config.yaml
model: "image captioner"
dataset: "photos with spoken descriptions (Open Images, Localized Narratives)"
train_examples: 50862
image_size: 48
crop_scale_min: 1
horizontal_flip: true
rotation_deg: 5
tokenizer: "char"
vocab_size: 53
encoder_arch: "vit"
encoder_norm: "layernorm"
encoder_norm_position: "pre"
encoder_activation: "relu"
encoder_mlp_ratio: 2
encoder_head_dim: 64
encoder_fused_qkv: true
encoder_bias: "all"
encoder_qk_norm: true
encoder_parallel_block: false
encoder_inner_norm: false
encoder_patch_size: [4, 4]
encoder_conv_stem: false
encoder_layers: 6
encoder_width: 128
encoder_positions: "learned"
fusion: "cross_attention"
label_smoothing: 0.1
decoder_width: 256
decoder_layers: 8
decoder_norm: "layernorm"
decoder_norm_position: "pre"
decoder_activation: "gelu"
decoder_mlp_ratio: 4
decoder_head_dim: 16
decoder_fused_qkv: false
decoder_bias: "qkv"
decoder_qk_norm: false
decoder_parallel_block: false
decoder_dropout: 0.1
decoder_inner_norm: false
decoder_drop_path: 0.1
decoder_kv_group_size: 2
decoder_positions: "rope"
decoder_cross_attention_every: 1
decoder_tie_embeddings: false
init: "orthogonal"
residual_init: "none"
optimizer: "adamw"
learning_rate: 0.0018
beta1: 0.9
beta2: 0.999
eps: 1e-06
max_grad_norm: 1.0
max_steps: 21100
batch_size: 128
epochs: 53.1
lr_schedule: "wsd_sqrt"
decay_fraction: 0.3
final_lr_fraction: 0.01
warmup_steps: 4220
weight_decay: 0.1
Rows from block 3 of the image encoder of a small image captioner, named by matrix and row number. Rows with one number belong to one neuron. Each number is 128 + 24 x the weight over its row's rms, rounded and kept within 0 to 255. All counts start at 0.
After each neuron's rows are labels from the 100 images, of 14976, where the neuron reaches its highest value: "patch colour" is the nearest of a few named colours to the mean colour under the peak. Only what is clearly more common there than usual is listed. The data: photos with spoken descriptions (Open Images, Localized Narratives).
# fc1: MLP up (encoder.blocks.3.mlp.fc1.weight, 256x128), inputs 0-127
# fc2: MLP down (encoder.blocks.3.mlp.fc2.weight, 128x256, transposed), outputs 0-127

fc1.232 [143 139 103 130 127  79 122 132 107 110 145  98 127  97 138 155  81 120 151 125 113 129 105  69 154 151 137 124 143 158 133 129  87 128 137 145 106 141 134 127 109 143 137 122 113 136 132  98 133 128 141 117  93 107  99  96  87 151 156 111 146 124 157 109 109  94 106  73 136 106  61 143 116 128 139 141 108 113 124 170 150 147 220 147 176 127 131 127 128 115 124 144 115  64 114 115 107 127 121 122 139 147 132 106 159  76  99 109 107 124 100 124  97 119 164 125 111 146 142  96 153 125 109 136 137 133 116 110]
fc2.232 [127 100 114 124 134  61 132 119 109 116 104 156  95 114 112 167 134 101 116 106 124 111 107 110 106 133 161  75 118 135 133 147 157 166 139 205 104 159 155 141 115 118 113 105 131 157 125 175 109  93 148 111 130 122 110 107 111 115 120 108 104 136 102 146 108 168 105 134  86  99 132 149 105 142 141 200 128  93 131 143 120 112 151 175 137 155 150 132 140 127 120 110 131 140 137 112 134 155 139 145 128 153 147 104 137 123 107 127 197 143 112 108 109 136 154 116 110  92 125 148 120 153  85 133 112 143 165 116]
patch colour: black

fc1.117 [155  84 125  88  95  94  76 145 146  92 191 117  98 120 106 149 110 163 106 104 105 117  93 128 121 139 132 108 117 157 135  97 110 116 117 156  64 159 171 156 120 117 130 100 113 125 138 125 144 128 137 109 126 115 115 164 106 168 149 121 139 152 112 128 139 177 139  98 133  96  92 142  85 122 100 163 146 145 106 146 129 138 167 133 134  99 101  79 106 114 137 139 140 110  98 146 108 138 120 171 107 118  96  76 147 136 106  99 132 132 135 109 123 140 109 140 134 146 158 136 119 131 120 119 107 173 130 112]
fc2.117 [151  68 128 135 159 178 120 115 114 170  80 138 146  93  92 137 152  93 102 127 110 100 149 124 143 123 109 102 123 142 185 150 152 136 127 170 140 158 123 118 152 154 116 145 140 154 116 130 117 155 119 120 152 126 163 112 140 101 139 115 156  76  68 123 156 109 126 156 137 116 153 120 110 105 122  87  87 141 123 140 162 122 106 112 125  96 149 161 160 142 104 122 161 153 114 112 133 128 173 105 123 140 125 134  78 121 113 108 141 108 108 114 101 185 136  94 124 110 136 153  91 125 129 103 137 118 130 131]
patch colour: black

fc1.3 [ 79 162 111 127 109 160 119 115 148 142 116 133 114 135 144  82 134 131 105 139 167 119 152 144 139  78 157  90 160 141 107 154 142 121 119  73 136 161 104 159 138 154 133 133 134 140 111  99 139 146  86 151  78  78 136 142 103 100 142 128 120 150 134 137 130 108 138 101 136 118 121 137 146 144 119 149 131 156 141 132 111 119 159 167 109  89 109 126 129 132 130 137 110 114 123 157 132  86 135 158  98 122  84 129  46 139 147 160 137 156 125 118 143 108  90 128  96 112 160 139  77  91 118  90 127 101 136 110]
fc2.3 [123 108 154 119 128  92  85 131 139  96 138  84  84 127 128 113 186 148 119  85 100  76 121  80 136 131 134 105 125 125 112 150 155 154 170 142 117 166 118 156 127 197 180 126 134 101 151  83 140 161  85 135 158 125 139 113 160 160 144 126 150 154 165 134 127 122 150 118 130 128  98 147 108 131 122  97 107 163 160 169 130 130 117 160 108 119 138 115 115 103 159 138 116  89 120 137 113 165 125 147  73 131 112 122 119 110 143 112 119 126 111 121 105 150 103 129 135 140 142 125 143 132 122  85 113 130 160 134]
patch colour: brown

fc1.92 [133  66 110 112 127 178  82 136 116 125 113 127  93 113 120 149 176 125 165 136 123 107  82 102 155 110 114 125 163 114 165  94 160 148 120 146 142 117 154 114 114 111  55 107  82 109 139 120 131 122 134 112 156 112 103  97 130  87 128 139 156 146 100 126 165  85  67 122 117  89  94 133  94 144 125  98 114 126 124 157 157 121 170 110 115 136 155 149 127 121 100 106 159 138 116  95 109 134 138 138 169 149 109  78 117 124  93 121 115 113 136 128 128 145 148 132 120 114 123 126 100 125 142 132 122 130 138 154]
fc2.92 [121  93 118 124 135 154 116 140 145  94 125 152 158 122 100  83 153 101 123 135 100 100 118 169 114 144 118 115  92 127 144 124 132 202 115 166 111 108 144 107 168 136 103 123 113  84 120 142 127 112 121  93 140 142 134 139 135 117 132 116 150 112 122 116 139 136 101 117 112 148 187 105 154 143 128 151 142 113  91  90 137 114 129 105  47 115 137 136 160 129 135 162 149 116 128 118 154 170 119  75 132 113 112 125 162  84 123 144 141 120 126 169 145 176 157 110 146 117 121 137 119 112 147 138 175 157  88 118]
patch colour: brown

fc1.187 [114 144  68 170 101 136 118  88 114  63 152  92 121 126 142 100 137 127 148 127 127 109 134 155  56 146 123 101 143 102 123  93 127  86  99 115 148 117 142 140 133 153 104 113 114 111  95 150 106 112 112 128 110 132 158 156 131 102 120 150 182 157 137 164 121 153 115 116 155 113 128 107 124 140 112 132 149 112  91 177 118 148 169 116  75 116 124  81 135 124 132 152 152 113 127 141 109 161 129 150 137 119 101 104 106 147 152 106 105 148  90 116 129 122 121 112 118 127 154  86 167 130 102 169 116 107 121 125]
fc2.187 [109 111 133 162 104 180 151  77 124 115 113  72 143 174  98 135 120 141 129 150 129 158 131 130  62 109 129 162 110 119 117 161 117 108 121 105 109 161  99 127 148 141 127 118 132 112 170 110 104  76  88 138 131 154 139 112 115 149 116 126 110 142 175 134 137 158  95 136 150 133 155 133 171 111 154 132 123  98 157  95  98 109 143 149 121 112 106 112 115 165 170 114 171  68 134 149 113 152 116 115 135 111 174 114 114 124 104 154  93 142 130 136 144 115 142 148 119 133 111 147 141 101 141 143 127 108 102 161]
patch colour: brown

fc1.1 [ 89  89  96 115  93 122  93 143 143 124 176 121  85 108 123 124 125 147 147 106 133 113 115 143 108 109 111  91  91 135 119  89 131 125 123 101 135 143 174 167 117  99 102 128 138 169 119 117 126 123 120 126 147  94 131 141  84 136 140 139 160 154  86 127 138 178 158  86 137 122 134 109  94 132  58 146 148 154 115 150 107 144 164 148 158 144 110 128 108  79 142 132 154 133 111 150 109 134 134 142 128 119 122  91 116 164 102 127  97 132  68 110 129 158  99 100 114 129 140 131  86 137 109 129  90 153 126 126]
fc2.1 [118 128 125 107 116 127  98 159 123  94 108 124 167 135 114 124 172 112 111 140 123 101 133 105 153 134 130 143 142 142 147  95 162  72 161 137 156 108 129 116 154 130 107 112 119 104 107 127 116 117 178 106 123 105 170 173 112 108 163 145 134 143 175 169 149 157 104 117 154 124 121 110 108 169 182 137 134 113 158 144 101 152  55 109 105 127 155 139 155 179  68 124 111 161 106 102 132 141 119 153 144 118 138 105 125 146 157  98 110 131 122 126 137 136  96 128 119 121 125 154 118  93  94 124 114 115  93 139]
patch colour: brown

fc1.67 [123  95 121 118 125 131 104 107 110 121 139  97 114 141 120 134 117 162 134 140 106 131 171  96 132 137  85 138 183 141 123 135 116  81 165 132 108 126  88 152 122 177 139 124 134  86 143  75 148 126 160 156  85 121 131 157 134 153 165 139 115 128 152 133 116 103 117  63 169  84  91 117 138 103 118 105 117 108 143 109 168 128 144  95  98 164 121  90 117  77 117 153 106 149 127 128 143 120 119 125 137 157 109 147 112 120 151 117  90 151 143 117  92  84 131 123 109 124 119 106  99 125 163 135 149 169 113 142]
fc2.67 [132 108 135 104 103 105 112 146 145 141 137 152 115 132 123 107 184 118 150 145 112 120 122 147 158 131 135 110 139 131 102 129 143 137  94 130 160 144 138 141 123 105 125 141 150 160 124 166 155 104  80 115 171 107 140 153 122 116 135 105 162  87 139 149 112 156 111 108  63 154 164 116 137  99  86 188  91 113 115 133  84 116  73 151 179 122 140 150 104 118 150 135 117  96 124 118 102 164 134 153 102 129 103 120  99 126 133 140 187 142 106 123 103 126 100 136 165  97 137 143 125 115 113 120 158 109 145  86]
patch colour: green; cyan

fc1.44 [124 114  86  95 101 113 115 137  95  79 118 107 119 128 126 125 126 156  92 127 144 116 111 147 146  96 172 141 100 128 112  94 132 116  92  97 127 203 157 175 127 157 149 127 115 111 100 155 138 126 118 124 134 118 132 130 141 167 132 164 131 142 113 105 106 139  98 105 120  68 108 112 131 129 122 137 162 115 140 133  80 105 142 142 161 154 115  70 134  91 129 111 166 109 107 103 163 103  96 151 131 157 135 153 131 169  98 147 129 122 110 118  86 104  99 126 137 158 150  90 112 128 128 124 120 108 144  92]
fc2.44 [125 175 160  81 133 126 125 145 135  80 130 181 144 146 129 101 114 103 122 141 156 109 138 109 156 144 132 141 129 132 100 152  80 131 145 113 131 106 131 104 139 141 164 112 135  98  95 142 137 139 160 152 105 116 124 182 112 112 115  94  99 143 138 116 130 118 122 113 143 127  93 151 151 169 169 175 128 117 102 141 137 125  44 125 135 143 117 111 147 145  82 125  87 164 148  84 129 154  94 133 119 170 128 138 174 111 159 124 141 123 168 135 147 106 136 113  92 102 125 109 149 114 136 114 136 146 131 108]
patch colour: grey

fc1.13 [ 97 121 106  96 118 102 109 123 114  91 141 106  94 120 146 120 101 151 110 105 121 113 182  98 103 122 159 113 115 150  91 127  61 100 140 118 142 163 137 151 119 170 174 120 156 127 119 152 123 109 123 114  92 123 149 130  98 173 132 143 122 121 149  97 106 168 153 111 134 104 140 123 137 117 109 165 160  97 145 144 122 102 172 125 170 132 117  89 111  79 119 114 128  94  89 140 147 145  93 136  99 157 143 142 101 140 118 138 146 175 118 115  94 101 126 120 119 160 175  96 116 125 120 112 115 138 135  98]
fc2.13 [153 141 140  92 127 112 115 148 181 107 104 174 118 122 119 114 139  92 140  93 156 124 135 138 152 125 154 101 148 103  86 144 104 159 115 130 118 134 150  86 161 125 143 131 147 123  86 157 188 107 115 147 163 140 119 140 115 106 104 121 116 113 134 118 146 109 110 156  88 127 130 133 140 121 119 168 153 131  82 105  86 128 131 127 129 117 167 143 178 105 116  78 104 137 151 130 102 111 147 134 123 155  94 110 152  92 124 169 194 140 161 167 139 148 155 118 130  80 145 117 114 119 112 123 118 140 111  99]
patch colour: green

fc1.251 [140 115 116 117 120 110 108 139 114 123 156 101  66 110 133 170 125 150 152 114 108 114 150  86 130 124 103 103 203 149 131 139 124 124 191 142 149 103  98 159  95 153 126 125 156 104 139 116 123 106 111 113  87 109 123 146 143 115 160 149 113 116 136 124 113 110 115  61 109 123 138 104 115 120 129 144 104  89 134 143 143 105 165  89  90 165 142 100 125  92 139 141  75 119 108 123 142 135 128 177 147 134  84 134  83  97 153 146 126 141 129 113  84 114 131 121 130 102 149  97 144 154 119 135 127 141 130 115]
fc2.251 [107  97 129  94 110 116 110 146 174 134 129 166 117 140 136 121 147 148 111 102  96 114  81 160 106 154  95 132 126 138  86 105 129 125 117 136 149 127 129 138 159 120 160 143 107 128 138 175 136  88  98 129 149 136 138 147 137 135 104 134 129  86 138 144 117 155 141 106  93 133 198 154 159 118  82 167 158  85 130 106 108 105 151 105 134 161 112 125 118  60 143 125 110 127 125 118 125 149 128 111 107 133 159 141  87 131 128 150 186 164 111 129 105 151 137 102 165  99 151 118  86 114 118 143 131 161 124 103]
patch colour: green; cyan

fc1.150 [120 106 137  90 111  90 118 113 147 120 180  77 119 124 106 112  98 116 106 124 115 178  93  80  93 166 113 128 133 158 139  99 123 113 106 129 139 153 174 139 137 147 134 123 104 155 127 106 149 138 182 114  85 153 120 103 140 177 132 122 140 110 129 119 152 155 127 104 157  98  94 143 140 125 154 104 128 165 126 171 159 162 209 130 140 105 101 112 109 131 101 141 131  88 119 110 138 161 120 137  94 138 131 133 126 133 128 133 121  97  95 125 140 121 126 143 124 135 169 133 163 138  85 150 121 145 142 120]
fc2.150 [168 128  90 132 111 109 157 141 124 139 109 143 115  89 143 161 120 103 143 105 160 141 120 142 133 147 111 120  98 144 110 104 140 180 117 157 134 154 117 133 101 146 137 115 128 112  75 133 161 124 124 110 127 123 163 129 119 131  93 100 171 145  90 114 185 145 110 104 131 107 117 130 114 128 116 142 162  99 102 110  93 102 187 134 134 137 118  93 152  40 125 158 134 173 136 133 108  98 156 158 110 115 110 116 143 124  73 172 133 154  97  98  93 133 130 102 126 118 142 145 135 118 110 141 137 148 140 133]
patch colour: black

fc1.147 [122 108 111 126 137 170 106 107 115 104 131 111 111 111 117  65 138 133 148 136 187 113 161 101 163  67 172 104 169 123 129 134  76 146 137 136 120 113 128 105 118 161 100 118 115  73 141 111 115 127  94 143  87 125 110 121  80  77 135 135 121 159 139  78 174  72 112 121 127 119 127 135 125 132 132  93 138 147 136 122 154 121 169 125  63 117 142 131 124 149 102 116 121 141 125 125 105 149 131 129 140 129 104  64 102 115 152 105 123 112 142 131 138 114 136 125  94 107 152 114 123 129 132 134 140 140 123 121]
fc2.147 [112 131 128  71 149 155 115 139 146 170 120 171 120  85 105  95 133 114 113 151 131 104 124 134 144 104  89 138 136 118 103 112 131 107 145 143 113 111 131 113 119 103 116 111 123 165 140 139 135 147 151 141  85 129  99 125 128 127 138 103  95  96 156 124 149 114 119 124 139 127 135 120 169 161 181 156 115 102 137 122 180 152  64 154 145 161 117 167 133 121  84 127  86 170 139 118 123 126 102  94 126 175  99 131 137 131  92  92 128 141 139  94 140 100 173 122 137 103  93 131 149 118 125 162 152 167  95 136]
patch colour: black

fc1.243 [ 99  95 153 135 152 131  77 127 126 150  79 104 122 115 154 124 134 134 144 141 133 115  97 182 157 145 149 129 121  89 145 126 117 128 139 150 101 143 124 131 123 159 149 127 126 137 152 131 122  95 123 107 141 135 106 110 116 134 138 166  98 172 127 133 127 156  87 124 140 140  93 119 130 146 129 110 147 157  99 107  88 111 223 126 121 148  93 110 118 118 146 130 140 116  92 114 104 132 119 100  77 111 115 159 160 156  99 118 153 105 182 122 133 126 163 127 140  99 122 145 120 124  97 166 135 112 117  63]
fc2.243 [174 142 131 134 123  87 107 145 125 109 100 128 125 129 133 142 158 149 106  92 133 154 125 163 184 123 135 162 103 157 100  95 125 120 133 109 125 149 144 132 143 123 135 120 117 144 147 161 143 146 167 100 127 113 131 106 110 168 132 141 115 131 102 114 127 114  93 143  80 123 145 101 124 155  81 126 141 136 129 138 103 166 191 186 141 129 160 116 123 140 146  97 128  95 135  94 154 113 126 138 127 108 102 146 118 168 152 128 108 173 132  99 131 101 144 150 152  98 102  62 172 159 153 109 129 100 162 124]
patch colour: blue; purple

fc1.224 [ 48 105 112 139 134 136 156 135 153 105 144  95 101  81 101 138 137 160 123  90 127 146  96 116 140  92 142 128 151 143 121 130 139 107 118 132  87 149  96 112 110  95 110 110 114 129 120 167 161  95 117 132 145  94 124 104 140  99 158 137 141 140 135 158 143 146  62 149 136 145 148 128 132 121  94 103 119  96 129 149  90 111 140 160 124 175 130 129 121 120 145 151 126 109  98 118 154 120 104 128  78 120 128 148 109 108 130 139 141 149  89  64 114 156 124 160 125 117 148 107 103 145  93 186 114 132 122 144]
fc2.224 [163 173 149 151 116 131 134 126 106 130 129 141 157 178 142 139 129 140 109 171 152 108 139 141 121 124 153 129 121 116 139 125 136 131 119  61 126 117 143 157 122 132 120 153 116 118  99  88 106 119 118 156 129 131 136 121 104 148 125 154 116 150 106 107 131 106 180 124 125  92  97 134 131 129 164 125 127 161 171 132  99 127   7 125 127  95 134 116 130 171 111 120 158 165 140 106 138 118 121 151 139 121 140 125 132 142 150 162 120 115 136 140 160 140  91 118  95 170 116 171 109 102 147  94  99 124 139 147]
patch colour: pink

fc1.10 [106 109 124 142 133  75 123 135 107 112 130 114 115  96 125 140 107 148  91 103 108 117 129 166  88 141 137 144  98 107 108  84  83 143  89 101 134 132 140 128 133  59 123 135 115 122  87 120 122 120 131 124 124  96 122 130 124 162  99 123 152 144 146 129  91 154 137 137 110  87  91 122 112 104 100 150 156 137 106 139 100 139 232 111 123 137 130 117  92 107 126 125 150 109 108 115 174 136  90 142 124  95 121 128 128 123 109 135  97 152 128 117 125 144  85 127  72 133 102 136 106 133 130 155 101 120 124  92]
fc2.10 [145 108 143 128 119 118 111 110 136 133 118 139  97 107 114 144 169 189 126 107 108 122 125 105  96  90  94  92  96  88 158 155 154 140 100 110 151 119 151 131 132 167 140 127 148 156 146 138 162 127 127 163 169 180 138  71 152 124 141 143 125 135 166 124 136 105  97 152 127 134 110 120 118 146 108 110 123 102  82 146 128 133 168 121 142 114 152 115 158 120  94  96 110 124 111 115 127 152 104 123 149 163  98 130 147 112 157 177 136 134 112 151 149 144 157 120 165 101  71 135 135 104 105  89 160 166 155 127]
patch colour: blue

fc1.39 [123 126  71 146 102 130 110 138 131 100 144 108  99 114 120 117 155 158 106 116 178  83  73 152 128 104 158 132 146 139 108  82 140 129 117 119 135 157 166 133 136 162 136 101  98 136  92 155 131 111 109 117 133 102 134 113 149 123 140 139 161 139 114 134 139 114 115 113 147  72 103 123 118 132 116 144 129 123 141 202 111  78 121 182 147 132 133 118 154 108 113 106 123 122 129 155 171 145 109 139 128 136  85 165  97 191 127 134 150 148 113  77 111 127 111 141 152 145 144 136 134 151 116 129  96  93 143 122]
fc2.39 [114 158 131 131 134 106 153 120 123  87 126 166 151 176 145 107 110 128 119 139 115 136 150  91 170 132 160 160 112 155 106 170 107 101  99 118 148 147  92 108 131 163 173 106 137  93  99 146 118 113 135 133 109 114 140 129  92 128 123 111  87 143 159 134 117 121  89 120 162 104  87 132 143 160 151 151 131 103 149 143 125  88  30 153 154 148 127 130 145 135 100 128  92 125 118 118 126 131  95 119 110 126 148 157 147 123 131 130 163 142 160 132 154  94 145 147  99 140 140  78 149  98 131 119 139 114 134  97]
patch colour: pink

fc1.91 [123 113 107 141 128 146 123  98 145 130  93 119 105 137 144 125 132 139 129 138 142 145 150 105  91 129 135 159 155 146 136 169 102 106  81  60 101 170 107 133 133 127 142 102 136 145  94  82 141 134 133 148  99  93 158 126  96 122 136 121 161 118 130 113 119 131 154 118 148  60  55 125 135 144 128 127 110 124 101 119 123 135 171 140 138 100 146 111 147  98  96 113  94 123 114 179 114 112 114  94  86 155  95 141 135 139  87 146 126 185 104 123 117  73 104 132 101 131 134 142 104 137 106 109 129 131 137 128]
fc2.91 [131  80 125 118 168  95 132 146 145 131  95  75 133 136 138 148 130 114 176 117 122 141 107 105 101 158 132 158 155 130 133 126 158 137 130 128 125 114 117 113 128 129 113 137 137 122  99 152  57 127 171 114 127 132 110 101 111 122 123 157 159 162 136 119 149 163 130 121 116  92  94 116 113 116 130 122 144  94 143  98 143 116  90 135 102 147 161 118 119  95 132 110 100 106 110 159 167 175 129 105 106 143 102 135 107 122 180 154 169 187 152 136  87 173 122 137 160 140 129 134 128 107  75 146 110 147 164 135]
patch colour: pink

fc1.145 [129 116 115 117 133  98 118 147 101 133 143 112  72 122 148 160 118 159 134 104 109 141 154  89 149 141 122 106 175 167 107 145 107 111 167 104 149 130  86 163  88 155 155 123 159 110 137 125 122 118 107 112  77 109 124 146 132 141 158 150  94 108 138 123  96 130 109  59 117 118  95 104 127 102 112 136  90  78 139 129 139 121 164 107 125 177 160  90 126  77 129 138  76 114 118 138 129 118 128 155 113 153 107 132 100 118 143 147 139 162 132 114  77 102 123 125 130 130 137  95 148 155 115 130 136 129 134  92]
fc2.145 [103  95 124  88 108 100 109 154 171 127 132 158 113 120 121 126 157 124 104 107  85 111  98 149 105 148 114 117 123 134  99 129 134 133 119 141 137 110 142 145 152 117 159 125 133 133 107 178 153  87 100 131 155 131 145 138 118 119 119 117 154  81 158 139  91 183 120 118 106 145 186 128 166 114  85 199 150  81 117 116 100 111 132 105 137 150 127 140 135  78 126 122 114 114 124 115 127 141 120 116  98 148 136 145 124 113 132 159 189 160 102 127  91 140 139  99 149 101 162 125  96 119 120 145 132 168 110 106]
patch colour: green; cyan

fc1.185 [114 110 131 125  75 151  94 113  99  54 138  88 137 102  90 137 132 147  92 147 124 126 173 138 122  71 174 127 124 111 141  99 132 113  96 107  98 153 175 117 122 134  79 127 129 101  99 146 140  97 104 161 122 149 157 133 139 139 143 176 137 167 120  93 133 158 110 154 130 129 134 106 131 123 150 140 168 119 148 130 112 127 168 102 110 140 130  97 138 156 110 127 178 132 108  92 132 111 112 171 158 148 121 123 134 144 141 116  96 105 117 120 100 106 117 126  96 159 133 102 104 111 135 160 117 139 106 136]
fc2.185 [165  90 128 129 125 139 121 104 102 115 116 123 159 108 128 129 191 138  83 125 149 115 152 176 122 105 125  92 126  93 132 154 163 129  96 112 106 132 130 133 118 135  98 122 134 139  88 142 149 120 143 143  82 135 132 131  93 112 144 132 141 114  98  82 110 183 115 132 132 110 150 122 148 123 122 148 111 134 124 112 162 122 125 121 123 116 158 128 137 166  51 116 173 172 156 127 128 157 130 123  99 143 105 141 166 146 143 100 148 131 161 113 117  96 149 144  93 178  83 129 115 111  99  80 157 146 126 124]
patch colour: pink

fc1.237 [ 89 102 103 133 122 139 140 156 101 124 149 116 109 126 125 102 155 176 101 115 171 113 122 102 157 129 114  91 140 133 104 136 150 105 158 119 113 102 108 180 116 164 140 109 132  87 153 125 141 120 146 106 105 105 120 127 134 170 188 119 101 130 123 125 154 182 109  71 131 143 114 114 115 108 119 100 102 100 178 124 135 147 191 120 134 157 130 108  93 138 113 120 130 105 114 141 121 119 149 121  79 113 126 129 100 163 108 134 165 173 118  82 113 162 113 158 105 148 112 128 135 135  95 117 103 117 118 143]
fc2.237 [ 95 130 110 132 107 143 133 142 129 108 134 153 131  80 108  92 142 110 111 126 160 114 122  98 140 140 149 119 138 118 176 114 146 152 115 199 149 146 138  99 129 120 106 116 132 149 104 155 112 133 114 125 106 126 151  68 127 119 138 134 169 148 127 166 114  93 115 120 147 144 131 136 113 162 116 123 140 128  95 136 144  48  99 180 115 170 146 154 124 147 106 158 129 117 121 122 139 171 141 103 151 106 123 144 130 123 134 116 165 134 108 100  93 153 185 101 113 103 167 127 150 103 116 186 130 114 111 143]
patch colour: grey

fc1.105 [ 67 165 106 171 117 116 119 144 122  72 114 132  93 145 142 116 145 174 155 115 148 155  94  97 127 163 125 128 138 116 119 160  84 106 124 123 116 175 139 138  93 173 109 103 117 103 152 128 150 101 129 129  93  85 109 119 130 131 149 113  99 132 126 115 151 119  94  83 104 175 108 132  90 127 121  78 142 123 152 113 109 125 165 139 112 144 145 110 179 101 114 142 136  76 113 150 134 118 103 121 107 135 118 134 131 139  84 137 146 152 115 118 107 114 117 126  79 153 135  98 107 131 102 146 104 100 123 129]
fc2.105 [138 143 111  89 118 147  70 185 131 149 155 131 154 104 116 110 130  74 153 162 137  92  92 112 140 125 142 130 132  93 146 110 115 191 162 161 126  89 133 131 112 150  80 119 136 114 109 138 125 109 120  89 134 130 120 132 108 116 138  93 170 119 113 108 133 120 157 120  85 125 157 105 151 146 143 162 131 106 127 153 132 112  57 107 101 120 132 107 157 184 113 157 157  89 119 109 122 115 108 139 100 134 117 172 133 147 159 127 132 104 141 128 145 148 149 106  86 137 141 137 113 109 130 154 113 129 127 138]
patch colour: white

fc1.229 [133 112 113  99 102 141  73 124 141 107 129 103 115 116 130 102 166 129 155 141 117 135 103 130 100 124 108 119 115 130  94 133  88 132 129  88 143 149 157 145 105 101 108 153 140 170 111 108 136 124 127 144 166 101 131 157 119 160  94 128 189 178  93  95 156 134 146 124  90 122 126 114 126 128  96 165 106 183 122 176 118 146 146 178 151 133 125 134 100 115 133 118 164  99 114 136 129 131 112 133 130 126  79 129 124 163 124 131 100 113  71  82  87  91  86 116 138 145 132 141 136 150 115 141 136 150 145 110]
fc2.229 [111 174 109 140 123 105 156 131 125  87 133 162 173 133 139 121  94 138  61 161 117 139 170 130 141 142 155 140  95 135 125  98 119  96 114  85 164 112 139 122 158 126 136 130 105 148  75 136 120 118 148 127  76 135 137 186  97 116 145 171  90 106 170 114 120 154 127 122 165 148 128  99 158 110 168 148 173  97 146 122 104 143 120 118 141 131 111 101 166 125 117 140 112 161 105 126 108 109 126 143 160 116 122 116 164 134 131 106 112 114 153 148 151 124 142 106 137 137 121  90 117 101 135 127 119 140  77 102]
patch colour: grey; pink

fc1.21 [104  91 133 128 102 162  78  81  95  94 123 115 143 120 109 120 146 130 127 144 116 120 194 143  96  78 124 121  88 117 135 117 139 119 119 119 100 126 133 145 126 139 112 109 142 105 113 107 143 116 132 149 117 159 157 133 118  87 142 141 128 161  89  92 132 168 116 152 155 115 139  97 129 118 144 132 140 142 102 112 145 113 217  95 129 114 119 105 126 130  74 125 163 158 132  98 167  70  95 145 156 152 109 147 152 125 137 114 108 119 118 117 127  79 111 135  92 127 107 111 112 111 140 143 129 153 112 132]
fc2.21 [154  96 141 105 109 144  72 118  98 139 130 115 149 112 133 133 190 134  89 134 125  86 133 167 136 121 118 104 129  93 118 125 174 121 122 116 110 128 145 145 116 159 111 108 120 106 110 122 134 135 146 137  85 139 130 150 111 123 115 135 157 134 107  98  90 176 121 112 114 114 151 130 153 137 129 182 125 145 123 108 183 131 149 106  94 124 132 113 134 147  54 139 175 166 156 118 130 153 114 130 125 149 110 132 183 127 147  82 119 123 174 122 120  96 156 119 116 163  85 137 117 110 137  83 150 142 124 116]
patch colour: pink

fc1.18 [108 158 125 152  83 133 129  89 165 112 134  86 134 104 123 122  98 150 125 122 109 161  95 141  50 107 124 104 120 135 129 111 126 114 111 133 130 134 145 142 122 137  90 140 102 142  85 112 124 147 121 136  98 138 129 130  91 143 105 166 171 127 143 134 109 152 134  99 167 102 133 134 142 128  98 151 123 106 113 169 113 113 156 141 114 122  81  57 111  96 132 156 118 105 107 140 129 150 149 153  97 127 150 103 135 131 137  93  89 138  78 132 104 109 109  99 122 125 186 147 120 139  85 144 107 143 131  92]
fc2.18 [ 94  92 130 134 156 149 141 110 127 171  79 102 159 107 144 113 181 103 141 116 138 156 154 132 104 134 100 174 125 107 167 127 130 107 111 133 144 106  91 122 140 144 102 141 143 140 151 106  94  95 107 137 134 140 167 129 137 128 132 135 150 102 157 170 159 144 140 150 144 148 147 124 143  84 163  77  98 114 134 128 113 128  43 115 159 117 145 167 108 163 134 114 156  95 141 136 112 105 122 108 144 119 126 114  80 127 104 136 113 120 110 117 125 128 157 119 151 135  97 131 111 128  76 144 142  91 117 150]
patch colour: brown